{
  "dataset": "microscope photos of single blood and bone marrow cells",
  "horizontal_flip": true,
  "levels_per_channel": 4,
  "layers": 6,
  "norm_position": "pre",
  "head_dim": 64,
  "fused_qkv": true,
  "bias": "none",
  "init": "trunc_normal_002",
  "eps": 1e-06,
  "max_grad_norm": 0.5,
  "lr_schedule": "step",
  "warmup_steps": 190
}
Rows from block 3, named by matrix and row number. Rows with one number belong to one neuron. Each number is 128 + 32 x the weight over its row's rms, rounded and kept within 0 to 255. All counts start at 0. Numbers have three digits each.
# gate: MLP gate (model.blocks.3.mlp.gate.weight, 384x128), inputs 0-63
# fc1: MLP up (model.blocks.3.mlp.fc1.weight, 384x128), inputs 0-63
# fc2: MLP down (model.blocks.3.mlp.fc2.weight, 128x384, transposed), outputs 0-63
gate.197:165154094092123096133088073115134137114116167131085145120102129113134143130163096146103106139126105155144075162188131123157159113175179102137102144131121114152119147158092122099140222106149162
gate.198:098162140092086118172116129119111167126143115141195170129103118170118091153170133107147166084124136090139145159123124116164167144083132045136133118172122166135140154063095021069087213038126122
gate.199:212115078138136187109069217107105126106112153135094135156097130092115102148085137109116111150146122140141118092142114151115158154141140082199126122108141119165119145117145097144083141165200147
gate.200:091196142116083107127090099122157118149102161161103131140145196125200118129142166103125161138160118135135184171173103101121122096144173102111142132142197066092156131123106121037151122123128110
gate.202:161084179116202126119173187151118098161122103142109138132112076099122128102096226089138119159135076133176095155092109116141111124115106163087159127108111134122140061148185092141126151121153103
gate.203:166115085150115126105151125120096105144182160144085136120107174120148157113121065167143082207143092127087109098082121140078075157113149137098087042153089135115129133101113082159150146063162082
gate.204:081156102129145196131112105179101122177144108122108137107038123160188128153144126139150110122158120139131106089104122164091150065104143160124125129101095113183141091156193140142070166140159122
gate.205:150051162089169124139108155163080128152199130102148118133074025113135146161138144156145152100170135144136132146106152111091091141155117167179119183151126113095143188133194119078134154110069130
gate.206:112106087146171116102192141128129125170136091120156119186170124163097108099071132160086110103181071122142071169191170132154127125144130164136078110054152163136104077124130131149158145072105100
gate.207:115094076217121127143189128200094096117114167185124066146104130143090112139107183140179142117117094133146101116151112124130160135105120095157127125104162165117167204115170137105069099091171174
gate.208:143195107116147123132066118137170143152134073141101132104132097109189147143170218071133134156161097148146168174096101066108140144076128177134076184130107108124146080099144120066100132112116110
gate.209:080185121153170112141134125122085129109118125119115121106121135105136139080105224147112100107145102123120061132077108190096104126101126108106119118119108128118155186086161110198082146113111105
gate.210:107188103133166128155126165112112140121141129127135129095112150109138122164066108152104122123183093163168151093061158132181138109145202112098121018162132112094107136099090119084144171152132094
gate.211:085186110133117077132101097145135148174098096145067148123103171100147112195104129082138156100116116038187160162106113142069145109073111195132122135137146146140139134155133094119140191144113129
gate.212:102181091164056042179149081116133126118161159132167123118116081123134137150119114123128089091112125121133134136130123114105154155181105081091138167139141137126105134163193148130141087148161136
gate.214:140125105139091122071190160093122088158162095151128112100101118242144100148151165134125183110111154091088106123139137108170119112149152126162114171116123109148125132112154131141048113090153100
gate.215:155134139179099108150117102115068108155095075144117109130115110120131126107142099124134115072079116170108131122154109188194140127156155134125131174115134122080107124169106101182122107144140119
gate.216:125145133136164114130101104133064128110121107146098087160084151157094130173140141107171114116087052096160193156044126120107153101136095177124114142117183096106105118129173225152126139144134137
gate.217:119177097134106106107062170131191142151202122136138154108036143137110113127169076148094115112136122167126112134178151144146151107109124179104116130111128141110097087128142131106167203154134157
gate.218:112109145170113137108108142090099095180065177139113121175147130135157134160097079130133093136141114145159106148127127155127161123145137093160186129100114098180117189101222109112091178154149131
gate.219:150128123177110138090053149158125118116074124118115123165148138129175126138101163128142140141142112125123157157126094077152141141123129107128137117127196096139139130122096149058221117163126123
gate.222:098189181183122163101126131135162172115121201118105117169146118142148145129068146178144079120204128132080084119118163120098066170089120071116084104135140140134155132135134105171102120099115137
gate.224:071091131166122074083098145131125112121149135124134088097043115104133149156092122122146094092103139141111148212176164153178102134078108116135111175186163149132125103072118114118138128099097181
gate.225:087107087185121106104116065178110125149128130170121122150102038084150141095133177145099166074118135157106160139168109138168132119140134081122134159121150147152138176084115063127132097122134138
gate.226:139064157212139112149188119144121072159118144133157103121142136131112109180124088125162182119217093086140145116082149139125059117138177168079138090102118135143143112128133194150100138106070089
gate.227:157079116121126127075161103149167152132137163119145132098100095148138094153097090148122155099105113079117172160159138116096160112108129133171146187127129150104176119162134077140166114169141103
gate.228:144138138154154131100152138111103118126082170100105158141193154127127188104033156119142195118157120064204095150079116121129084094091149120115067136101179112094107156162110142105157124108139110
gate.229:107207109125078093155166109133072085144128124139183108140093158128199138103123099103115161136120114130127133135012161160098136072139134160134156132145160123156057158122179154140056134155088109
gate.230:190118151158140106087098157152120143184137115138114094160135096054111154112124148126150152096118173082119127119225136098123088068121122128129138129089106133092117153155185181106200119145132186
gate.231:109123149193067118137105127161184067140118145156140093131080104187066133133173158073095123153126085124168145119082158148081065147108151149089152072112128128156180111124132147118073120154198164
gate.232:163040036146172147129110136060140149100084148121130122157098129188094124121150131052112113120148166131145152093123185112124160159120138105109117136114214138202128174147095164116139101091094121
gate.233:071181213136122150109086140143099118154170116130130132190140135126143085166147168086184144049109149162110139106108135175133122118068136108143058114144132122153120083110171143163166132169122140
gate.234:141141091160164119106104154163136127154143156134135138095101145143133108126144070160095179167153131164076106121125150146196095144180125110102128208087138134150151126139152118089129141087146137
gate.235:148094032122110141089144146072117169172097103106130138130138135106118128125129186105181117060135113123109118124178142097154122224147122101130172192108185130142157138139070043166140062112181110
gate.236:069105141135139133114098146083129158149135166183173106158102109130180091121105093100114077090145160151100113173135113111098144129120140150130109136088155193110134151078136119181159107118086198
gate.237:078131126163156104173088135192128151114159161085103140141083142083155127056170109175073092111115128143099125061098138136121125198138126149128144080168082116135124175112112111108116130088126103
gate.238:138081116129083089124104182108112130178115147106130134174184168134183138140039165092157191125134098095185104110141144116063128159115119208172118167078150118138166176089169162140066116164108131
gate.239:102079116176137176080150092192088081167084142139118109085132133114067143117093139102150111112130142095166194164072123151086146142095119155128117121103155144080144104058165114150112062124139193
gate.240:162121134112175108108091133068139136171101063160158148121132112092129119120162068099126113139111135066117081149121149151183098165189116121165116176085148147088156173162174094044130161090144183
gate.241:115106123170127099143155157162129066158124167119115094144082117152064133125170156158115144176091073132125185102059186151104082147089113130150175197126131152145185153082130175129032146144150095
gate.242:138158129099153098093122168115154093094150132127118079100129137129175104151121139149161071165153055143092130104138163176113146128117130144191162144132177127126121089069102137112113176226112142
gate.243:062144119135157150132107137117156139154115122110125129130158100151065093174161119106155107121127128139050134086131203109124058171136141169148150099120174137170171139098076153169159072105128087
gate.244:115111178176144109141090099141088062111113119159111132093155170168170162134171207103144135103099154146142096114159102164117079098118084101093100063136193117082133216160154185082122130141147168
gate.245:124020122137133126104147151124176135144104122142150056078091109134102142091156118130096158189100130117148151113129147118122072121109111135181092113116134122155165123141205164111095094117128102
gate.246:168094146117098106069139135116133131130089126112160114096174173081105115117058136118119165128148172160154074129117087088155072107117126074098083105147117178176125092104121167155188140102103122
gate.247:126121060106132069196170129081142120148104169195128061103118121136131120112132132162145093126172179098167213187110113142103117111138118117141111187113135094098119113094095179146102142181110156
gate.248:175098079112141154073113118101115125144130100159153142140139135139067109159174069073111149101129161135169153112174127077175130099137165097142101090085155139185094203101103153111169182113082140
gate.249:150156173149157131134064100147094125102174106160128108153115125184107097143183136174143194100154118165079105142099167116162151134151157099089084142129111157172132155152159125130075188138118143
gate.250:144142164131125111119105077152096097163188104206144070158087110177090151108164174118105186112146108068148148124165109088152089118085175088143072144130136210123142155079125109089074146117098168
gate.251:109145152100120130148102064135145159170154140136227093119067074148141113132132113130126112147095105219129167161176126143166112141155157135093144113106217166086178118059080118089102135064154166
gate.252:147146091127134147103099145096113162097119107141120123115113079134189142117117168113114110156159110142128120134162129156115155113108153146117148159166178121092152152124052135048150214120065155
gate.253:087061067135149169144107134134135119117157112128188155187072150098147114133153078153076161141093121143114119136134122137093111130117165141150071053114160126138138218144186036181102176149160131
gate.254:172200168156081174141153143156157114128145124078096153158163102138145175056166126136153163163110116154087055067126141141095132135124123148094145137142121104146089102164090156162126131145183121
gate.255:082163099126137191106181160103067129150182089181107133152090124154148082185122138102156103120139123099122143098105090085097134120162133163175123106091135096156097142127146157142048141128113175
gate.256:128109173166144094115150129129045182199090090139106173137143172122170151153161114122140146118112140145157124140140133119188144083120148148178136165122069115130152160102096148156141129064162196
gate.257:155079122151160088151129118087082088127114135117115124149149106134062160066169143142092143157099112127124143116144140146199095147121174080118161177154123114085135159096145109143144170093145141
gate.260:166074080096087161101176095117119099089103130146107125154082043139058152094146181099069144137104118144131125115159136162138108154127137124104133178096155157119134086155048076139206199135167091
gate.261:150145082132065110080086150153122174098092133128101119141105116182137126132159106118100117126047113135101084112253126140113084090115136118113140164145114124109157099101125157165133124152143091
gate.262:120118092083168163139162128031172079144172164141133120164126126137122108145087165158140134110089103066158103095068150121159129122168076197119149123124140172156122190186129155071139085118118163
gate.263:078167107098148100118108119151146108188141142101120133234149180111156090115118154130132178138137107082139115144137087125116120161151136160096139143201164114140118080156103141160151139111098059
gate.264:104122109139146171117124140147092172125195126156121108129110177113082147158094135173131143153139147103162126130120132094180082114076159140082046185118129150087123121104148137106088159176117150
gate.265:137169114108133128145152111148150110119126144101139158174075120154123047186112158092142169101141138115085128141105168106114160157122114119118195182128098083143186134081150066173062198119178096
gate.266:142136055141113117134120116166118073191107107142108090076109124147191183142117161078127071114096137189098093095136127153136092148070112116192136139157169106083137131175110101141161196086131175
gate.268:088154115132112175167158187114078102121137147122167133146075101105092104126156183096094099083137117132039169092136111165161170136094135088084131094146166132127119093121090144206115094094121162
fc1.197:189143121112191134133138168102142091134156071119132132140182128114134075143114083141167157127152186106146075116133121132191080133085187177090113173184129118121106145132103130105151142086134084
fc1.198:154028106140140140098170102142129130136153140093172147203066163115095143149084111075105163140108089159113124130139147095173114218168131136087114107146181137145114198138139135110124150058092100
fc1.199:175134118113170154122069179124043144114132126127130150145137180109130131128054119144091150128181135108150054117093180122104114146223105102122105047185081117122113128116176114089109119150134152
fc1.200:124161121121084160089163135114078165170041179143122115133159150142086151126075213092105081075205081172094158167166129123143129142156105087157146138115161090152148091099060106105114161149154133
fc1.202:160102143102112131117056147146172132134150137137137104116096035113213128134100073108138147201083132175071123093142156093136130140140105137152135155134045120124132152161150093100060166146129069
fc1.203:079181110129072103141169131140154123114115112101110128178160121103136173133151184117090098100131151154090139169159111109142153135101227143114079175099159131108168145181159125148064150107098085
fc1.204:140116116135143134091134085136137104127100175100134140191146170161145105177052162156187105127143095126131085093155129115107126125114139096096129083142177138145182110074086081157154128154157125
fc1.205:145093104097077090125207117128167164093132141082153151120154138141097095130120152113171170133106181126161150153138133112220130128132120112097129140105169139135116113103055162145136072155133096
fc1.206:114112124153043147091117166110148140070056163124169109104106141142087138076102077184078111147117212161103131103110123130095125107155153104071160097153136134142136163170118105101120136131152058
fc1.207:092131074171124173180091159131106148115146202215135045166143131181100100112177110142156128148117133139163154056113097143129143131169136090162120098093109162165094161115089139107063098120159141
fc1.208:121118157135134130166050146137115169188130159140103125077100153101174110153115040093124121166119124116167129140082144109126153174121098138113155074150143106120107137156146181111151088106120126
fc1.209:146097134148145195137121151089105082168105083155093134205160115124141100157084106090177068070151137129115138126149109121056137119111105161110153129154085140075086117161155147186166120177130138
fc1.210:140170157076114139080235058155195088129130070137174111113160100100172104103149156194110157121074180165082116101160131104140168117123103156150142145123102121160133071123089120160074098122156157
fc1.211:171161085154131091170136096153089195113152082125161149139124128153142113129179115192138118079129121158073080136120118114116139157173100114128166194156102124105130234078061093156111096088146179
fc1.212:104159126088180146133171110161149086138097112115156151120120142118124172122136108144123130163147127166086202184160130081105100117138056087066121134124103126113126155126093109187119160157148157
fc1.214:120171163115088124145168092143153129148170124104183154112180200066152095159131164156129116075093122080103081139139125118137111116121135169149127177106137136075129140122093123155175035107147107
fc1.215:089101097080173115151177102124149134163136089117149144078180157175164122095090155155115154094140191096146170135159107106138142139091099139137147141111157126074134103101106108094180077146112161
fc1.216:155164138190124143132124136117145090140160116165087147127167109112129132182151109124153109117113081118115112108064117091165154078058148069128156163197139141059081183122080133095133129148116119
fc1.217:166166111088113157121102115061114146142099121119136119165125123185164110181123084127155130123158110114163176133170127159128188066105142160163170135115194147096109140123108139071117078179139106
fc1.218:201101177136182102145126147196148117128123135116144116047165154140188129119148147150100131139192151135054076154111126148100102085117142147115122060177114153139135138122125147140124164108076110
fc1.219:147117097145112148067129136089115168106158041144144146142152138184157131154085142129125129066142104122109118144178157089158099111172097127115140099105115138149106171088176092127134150157106119
fc1.222:119087138075163110102204096121160088119182086107171141111142163111139106168169128114133110151099125191152106103188101146181147125141128172178157095064161125098140079132145159141146141111136169
fc1.224:107202114131138139112136126075091068133148111147087132103118086124072116146166170119086107066111103162164166099028175200159145108153168153076122117134163103215086105136133200174093131164147114
fc1.225:181113111178150146140192157114052088110154138134170084113076099173061129139120065114116112178153076138145137059094140129163094130154120069156147072175137177166125091091133174111086160138105147
fc1.226:156130146146179119150158117072156141147117132168147100112171130064108118176149083092122128123146124132130143129100156142136187170181154136149053102109113084171088119141192174125089074135121129
fc1.227:122127141158128131146106146113137172139199129132130125129098142176135159079193089176036123100127115140063177056099088194131096097095188123105136128148107126094088159143098180135086105124147100
fc1.228:098130108145099079112140152090120072117139117159130117075130143155103114162164139129123060101118153211103136099115141126139138140148141129121204040156154107173123180063051127135170095159130137
fc1.229:085179104131124077153176095114098142172118068134151116098119125177213165122124105098131184160142127129140129137060123101142146114156118137122114114092134146145128169109136099076064106156063113
fc1.230:125075094184170134146164096155129099105152110122113136141088156168186121217130083122152081137162126198080114098138134155128143139167139152112142173118153136116093064171125107111040144189105126
fc1.231:141126106129176142143211108101092093112153171149141108141094085153140131141091112121125094092137130159157028155209115189182175058169159095142149087130160165121058138123172193174122135096115123
fc1.232:181102091160119158057074134101145176121096137139106128115161103178093143113186071092089141156155151120094212128140168125139126104162095105150133168059127114167150107144120184123148112155126157
fc1.233:139092165105119140088097126115132155127113113151126116158072150103191108127182128086143137082137179109119161109122119122212181111089181177142091167156122176175165118121168118167174102140134174
fc1.234:136155126143146122102076133110081117126097108137071083134107113192113221110131131062134115138142106123162189136157154140116180097122114122102162135156138095143132119138148156174083127171112120
fc1.235:132141137143161143109194103114112134103149129142123120154153037123124105119121211107124118123178120117156086128105132061115082150135095125074132096121164122154127099103062133130091074150168156
fc1.236:115159163153124122144101176072148079125092148117142141222125082141150082144097143091100122074146176112118083174114111160112153094111169198111091138146102142156118125102135119208141105112109129
fc1.237:161142095115158113136085123142103111146132078067109132101141143042137135140156112162097118132125083143108102063137112129165137167086091146129141087140143118150083134109087113154159225104092069
fc1.238:125107142155140174151182105129106132114118071128102115096143139160125115144174107082068134137135165080147062105125159138081095163125110183155124105148105191135158105165201178240121068144113116
fc1.239:112135086100137182161153143070095122118190127138148122202132085163114105197094058130125137157104102173165131112138130100138207100149157106173154133095215137091071172117154167141132114142110110
fc1.240:131184097094133168115155155145102108084135132114105119087087106149150102130143150100099128140131117160140127109141159115153170112128139094117144130118132103194159073137079112145081164157153131
fc1.241:171107132126087068080150084108169129099114143144139103133135101116115165107073107176085092098117076164125126196083148116192129191200123104091142140156169105089084105129138133165115157133135120
fc1.242:120131076147180083103131139142123068113104149133058121087118122155139091164094122116166114121170115095108146167145156133094169114143110136163178190159173126139131110095113176147090117160147132
fc1.243:145135167090122105161153165172103110096131167134187115091125106065195112108110136170134110197081133124061069134091112151104135167131137161128121114173065175133157157092173129119091113095138175
fc1.244:144064117150147095132218129123113090122144121124126164103107157147107146155148132132145093116220100126215090130105109154180062137149130126083150136136216129077168101126140201101072137112096159
fc1.245:127129122183088148125126119139075088112082161157091109087048166115090148154127180143096137096088136157139090062064113100159112075141132100112126109126072068181134191148155203156096162125161147
fc1.246:143149101065163101156083132152135112148068123129126108107091195123073160113169207125110119140105176102096124112149081087130143120117155211138104113148135144178172157169099107111116116158159119
fc1.247:097077105143208085153114133143163124124138125143107082112143091138118113121137180221085081093178107097127163153099096187122096088090130143152161141084134079108119114168159178127118120145086146
fc1.248:114178156133136106109140063161163115155164143190100090109165104084162102123145150152098212177072123094195123071148085144130057174128142148063116134117112132077168120118149123129058103123141156
fc1.249:148118130112121133104071163119110207136109151121146150141143130154130065136102055145185115123146132115114100114142163067143116165148103124097114120129176180124152131102120113093154158081149140
fc1.250:142142128121113108154082073114115111165156096174105169161110133170120091119135145119104220121169171071190163139178091032152118154118173107121061153086109148115143185104147094092083136101141147
fc1.251:186142164162103112112090103130134116120140059124134145105124215122151121119144126106144131112051168126085152159165077101149143084109084158101170172111111148080128091144165108079148169160127163
fc1.252:120099101116089144089111179082130130105122119131126139155143142175082150079157162117115083163113151118126085102148128113218137139141113114205098193088091147093122128120117072105080125109149149
fc1.253:123137079124164193130101100086091144103179152113134113136143198111116104130151085132159127112130153170147073134136198138092060151142152149095129137158132092119073143136209160124146142179115092
fc1.254:166172152144142134145197125118050090133121118075114139114135069136052156053094088088163155136085122131113106049136157154142122128185107129109147160129119115152104148152135175176140095168182109
fc1.255:149155135185173113143093091171132104141082127132113134097164198106129131153158147150114144123173078097124097177053128160120161151092155165071099173121126122117116140149096137104211113092131101
fc1.256:118098122148195137070179146111097180132158117130143120096167136075137134149123117121161178128198175149090158095074124162125045088093107097071100149144083075177132114138101116102131092151124143
fc1.257:124160148101145138119132195158179043146139118198135133121104099102128102140129148152108089199159138156155081107161124112087131126138109097146130066145175135109118136160146083108119134091120157
fc1.260:132128157117118111167115123124148076124144149152127144113112096147113143142157101151102125161078122202117163099133105146134117098168182128115119105104145174094148126129107085101161189171153113
fc1.261:092102087177141089150135190105095116140104108118118125106124064200141140151128196085108110155160185122088151145156150110116132114126137102137141104163105153197116058112113148125089100176104116
fc1.262:101030158135108091107100155122067168124068135128148109123128127171116133079128088095106190096140155109108163141110153098157080155138115170158138096169187165070148164136134185164111090153135144
fc1.263:091192138070067153133109090148108121097110150146153103132121155165142128124109148107130113079088123119107196142100124089106131113112134118227092075165216116141130131163136159154213152158171109
fc1.264:206112097114127066120169145114189132161105154107124161115159154127168055118179094160133156158137122084179139115072090161128125128093151095193152138175113115131129155096138104094123106090183100
fc1.265:132095091168113144111125156114096156133122123132135136088143176073149191152125128123131058121111081122128103156134096153146120114147155122125114112116162144082088146157140185099167089144066171
fc1.266:152063152151153113120146129136164100158165080108128131117111116167103128127123059225056124148217078131121153131115101168136093094109157154091140188145133141095178139113116159142122100176120113
fc1.268:143155143150144139183110128137091137155099100134175130182116144113115133145096137148100122103092140114121170138067103114166141150122123156087110117106113137053103193134146146124186117113142156
fc2.197:110148197161147132110055119127068108121100217158119097106208162076133129125153125152140166151142126156138119137117178156108065141131152108102100116179117123135177153102156103081197144164150136
fc2.198:126169082080147132187109154116170102155136079133121125051132156144207160132170185108143109133119106116151163086082153114106158084143131182185132098096125126157106072089085115187109089118095156
fc2.199:189201151110157113098104131192104154124138081134109106121187151093126106127177129119056150137148142120138190142111081091130164124141116147116119143126091079144145083115108190172113150164146054
fc2.200:118111168081149139094145117152114138106100124107135155141065146143186103123155131176101079042163112139107092126140116155137128111092150125107166182158151153143116105132107125136192228152162094
fc2.202:166118068102162106120142137186128067104219134064141104147062171119079131147102110123145124117136129107121138145177151134122119118084154135133134138109163131185108113106148202232067105153098194
fc2.203:146173170120117155152216070145142086108058096182156134129142141163110121165111142079158140078070142148154100170136138117113133145110117148127145191073163101173119122082114108144135093076118172
fc2.204:093175078107095146156165134102114201084134155150129142154112071092113120098098222102139110103104159128162170097091186144127093174160117128132106130152137143128137118125108140087097103116092151
fc2.205:114045140115087164151125128103162118181083138108120161130140105176104156159126183144215151181102174128150174136128165103146146135099104073101129071110150118103103168140181121084189134103121101
fc2.206:135129213157103103137130070119123042113088112147149116115160102123155143131153119080122115182118146142126146184164101088086127115142138097117155127077177121137113105107124092181164125146109160
fc2.207:076135184098113135113070123123097087100159110009122149101084168151131165126084157109131131160118137124101106118145144111130086116160116133098108151101154096108132154140158117176104161147106135
fc2.208:164180193157078117106066071161149092119162110131138100130133099146113168155114147083145160103103126117151157154123106142112120195147122174126138198090170103121150155132137119122150084161143154
fc2.209:165150053089114143141157130081110152163070179168130134118133126121138134140129185131145144128107163124164183099088169091098121159120150150154106097127116142127119188137079117055181120090173118
fc2.210:134124133167087136060071140088152096165093097152074101162148081135106132114102107112167129135096159131108091053186125142159102163143151109098156123107122106094152077169150126116156071141133174
fc2.211:140134141146074085099155143131078085168109144138146105153125167103109139126126133141092129132150074132151098096043110166121096122157186134121164091172150105172106143094155085160107156111169149
fc2.212:121129102144129107098103165184083086151150086112154134134090112123123100106158113118085152171207075119095110117099161157105112090137137134110079104146122134174131047162153176136057162132127131
fc2.214:150134047117164130185160158075086153110082187128121134136110134060144137120077152119102129166141147141180160122036145128100140159170178159113096120129113141115077179109179162150112079144100132
fc2.215:168207093086196140096125160138152128071157143123099126109156222089157134104120106156088150161133127126109106092102131140128110135176070171115103128125019126149168162140093188078116092162083137
fc2.216:125124152183111130138064125170121115159098148120138133164096110111126133148164107087085121176128085115151171176107141152141088130131192072080128129084216111109085150095212155131151178116130165
fc2.217:175133167131126139120172127127116153150140100138096121102220115082191131137155090162135170138046115083157079097134150115112105179148109141121145096100116117139126182139148093070113120097104145
fc2.218:112177159118148109135102129106108242142139104155116131133100149102151130096058140131149111102063172142099079161169156180124127142113085135090134146115035136115101116145131103146170059151131084
fc2.219:155096185186173117054138116138170074104152093135139087132163154122061109106147145145094121124152079136126139101121084140136094120134092076072103080139133136162179124137136224127149146149123115
fc2.222:143141082150120143122132157143116153081036140109164111160172109150152159133095105127068119156153134182061151113135121115117145117129119104099108163134159112078149136110115125106075189083171110
fc2.224:088103145139158127116150080152169088169100124142168102116051145121148148134158188088055083066142078111113147177151094177162125149117098118181110161142159150167088105111143143105114126119153141
fc2.225:080156191154197126116087085130174145187195098126120138121132146161163137104159191127139142087099148122089110169197095128157083126131082122165116107136119119104151109124105115082129085100156141
fc2.226:112080082108152113122147146059125178156114122146110116161138145038049107130071089151092107112134182114129144146101182098159130114150157120115122130139072148090075113142151157176108160110112083
fc2.227:141150123133165164098187156045084129113096224168123110088135143105151119154149150060147113200090107110159135153128171110139196136174129073129079084106154166142130156128162108150157131155144091
fc2.228:155161126157129077111168107137143111119063144170114103138189133116147085137121082143064120177147093144111107139101114105142108121128120139136131134170137132149181162117078123127075136114156123
fc2.229:117046133100078133138163208151112178163164140115146125122093119096171146114056133144145119147191127117166117127126100112133131147133085145143140102140065092100125073130144092137126136127121172
fc2.230:121121176175134116134118138144170181096108122138138157143100132215168065115095165099120149120113132102111109144153081092133148093127095086115146179135151157126190090100112104076145150147182117
fc2.231:096106160164193114151112138130091081104140183099114131180065118168107116131080129081129140122143116103125176157132172151118034145168165117089148113194140095108136094102197145166054109144084136
fc2.232:170164147133118107088114110124130208177107155075149159126121124160171108148032101177143167158122120125071104164097144102158169165123099122057117158085097124105156100124089153060168095113180151
fc2.233:089073168178116138104255171122129023115090054142146097153091130103089145095130190069123066073129156136097110139162114140144135105094094120159168097145066125153118091135124123160104143118121146
fc2.234:111189187173145125111133049109137120098145128218139130127117070214148064149106142089135101099072110133115129167203154117112127101128077095168176155153146155130168150127132108080128094141109122
fc2.235:214150101111111109135201168139155120123105146155077145059096146115120134147201197095204100140053139097161166137169107154088164136086109117167117150069137149068085183148093107118188113150159123
fc2.236:151129098122120106055228079120160119109118090142140102119127188134150134136155205157134088143165145123143126135116118130121118145116119133150145065136077127151102103134115101169149118147135139
fc2.237:096137092123170131128031113123120191084170087116142155159088145105062104070108069114132087062166100141071134094153130132130152139145123101151162140100165172185149107132111166143116162116140107
fc2.238:164188135149155120144125141093135092158145190164136134118106096102150131124150124126101122130170115100136084122138078120120104141138124170113138114146140148119106092091153093181153124108194109
fc2.239:151079082103152112161180184073090097096112132139116122067043113150058097179150070094083124128154102099088108164097121129148146152117163102143151150123156140151095138133116134126085099133153077
fc2.240:133165103125155129139105081165146160129197116122137135082125150102233127154183147148117164120144182147090154134131157120116148145098135216141106179117038163166100178095102112129136099125109153
fc2.241:107091174223100130107074087133130081099115075145126111127133113145086115138155194107117146138176102126180170148090135153128101104141146132122144158095170137138157132121142141178005149145125129
fc2.242:131149142128088136170155107119152188152126109149170145157105093122138136120223155137095100101111152130134126152110123136122116173112131075114123079134141150123128139135166109139248111107133140
fc2.243:129110165089172146152158125170130094124126097095107137184043175132144136115159134135146123098089148119121180098203135125130164127108110105124174172165140081081166135130114059100141171139131103
fc2.244:128117227141195099109078140122115159181122107105146139161176156129195124091135089184163140136106086132099081160130167143136087163111092168106109122196140135098170078089116157084103141099169144
fc2.245:050070134141175144086106197144123089141194142115114107151039212165081149148133087202128134124157055122101119105134096135154144136121119111168146152112115096166119100138146158137091137120128087
fc2.246:115158228110113143121027153121111143116160173094120172119121143130145123150105161144156180131158106104184072145127125063134048182142115095111144126106098134104164112096145076077060096127116161
fc2.247:112179107087129125177114113113127121128129109158153104114119143140139144118151080234136092132128106129148235132151126141123149119124139131129128149067118127125097089111164138162154123152117158
fc2.248:099175167140089137149145127100109073109129105100087124181147092082108146153194061146175115133173087112148099053092168106154109105153208080064160093135146098157121105145145100144145192149123141
fc2.249:087140087120185147052117126149171150122146154038128106078173201126129183138205133118199131156104055109115149164181136118129139145127114145176122139110200106136143111103088131160108091148085169
fc2.250:117157121112054160167111111164111139142136093129146138135177071090131181120162035163148119126128126128167113073147118133142134121131182107104106133129146163055129132128146110103190148130150176
fc2.251:141078127130077108137117177139115140160162097145167087112255125102141142126157120160122110190098110146132117118167138160108105152127119143132103078176068151135157132135132101133193077095112090
fc2.252:078162150080122175162176225164132184143084161156127137129147162147199136144153142128121140171146183124139121151113086096135150098127073109130122144122113137136093101109081122102119122120147072
fc2.253:072181192100140097149146126170135123125138122145134150078183135128130170121161055160137130165185110134094084097078073136116146101132132145100153098145106084190168077179071140107146079147111094
fc2.254:141084096166101163135151103139187148122109090042116196144157118130125157147132172157124124135144103140152128104115105111063140150159193176139151110111142132109110163124137090141098062121117117
fc2.255:137116127141177092136207185072093112116088169055113114171109147100087177105088087133159100144124136157127130124076209137131073152179193105117142119144151106156109124110132185186115113130080131
fc2.256:058103144125128122151084118139161122104105132072144135187086122123077150094119204147174169124102172170150117143163195148120174163116091093096179076128186134064136097126202137191147183120072123
fc2.257:126049135137181164150154167147106120107085149098133185149134129128109190143088106154101166094150166130110134127172145116135099136138132073097141175139160108115063169126139112056129180124159074
fc2.260:097059179114157111140033134122088092138111077112143140105101146117131108120078092140139143100155158126147080184137138155141136120137135141092141120118125128189109042128183127205113132132090101
fc2.261:114069174159037182127102172194076094098132034139136161139113133161057106128107110147124145126114133135130104076175141126154118109123125056134167154144207166078146147147126117081167173134126110
fc2.262:127108080144143122106125103089106132126131162125120108174132176130086147100078175056117121100157137139117142071093082154118107118117171099151131106116138125111136130145179166190094161139101125
fc2.263:054132094138113126133072170092114138156190058075118125165109123127127183082074162151145125128155152130156144128135162178173155199090133142060151146124130130071131131133180161137166175134110083
fc2.264:088133102166096156093164130081106142133100170159144102118191075133101187124050135099182103165119149164074048119137143105130133139142142121120125132109120144073056180159150119126155161092081162
fc2.265:119128174161118125136174058070121126120100128252127066176146070120105152102136157133110128138173124118190094148062120104119093118153214120120139117149109137138077154130160123133169090143131147
fc2.266:188118112175177122093112134115119131125095161118113131184024118157096102152116182100133144101095117087139104196075119163163146090129149081113154165124145117139125140117130150133174120190167119
fc2.268:107216104107164122167136158118115141169179137123149144119106155119201147096121101143171131118118192170101085152135155087130122150131094163133139103128035125133127045107118106171117111093138114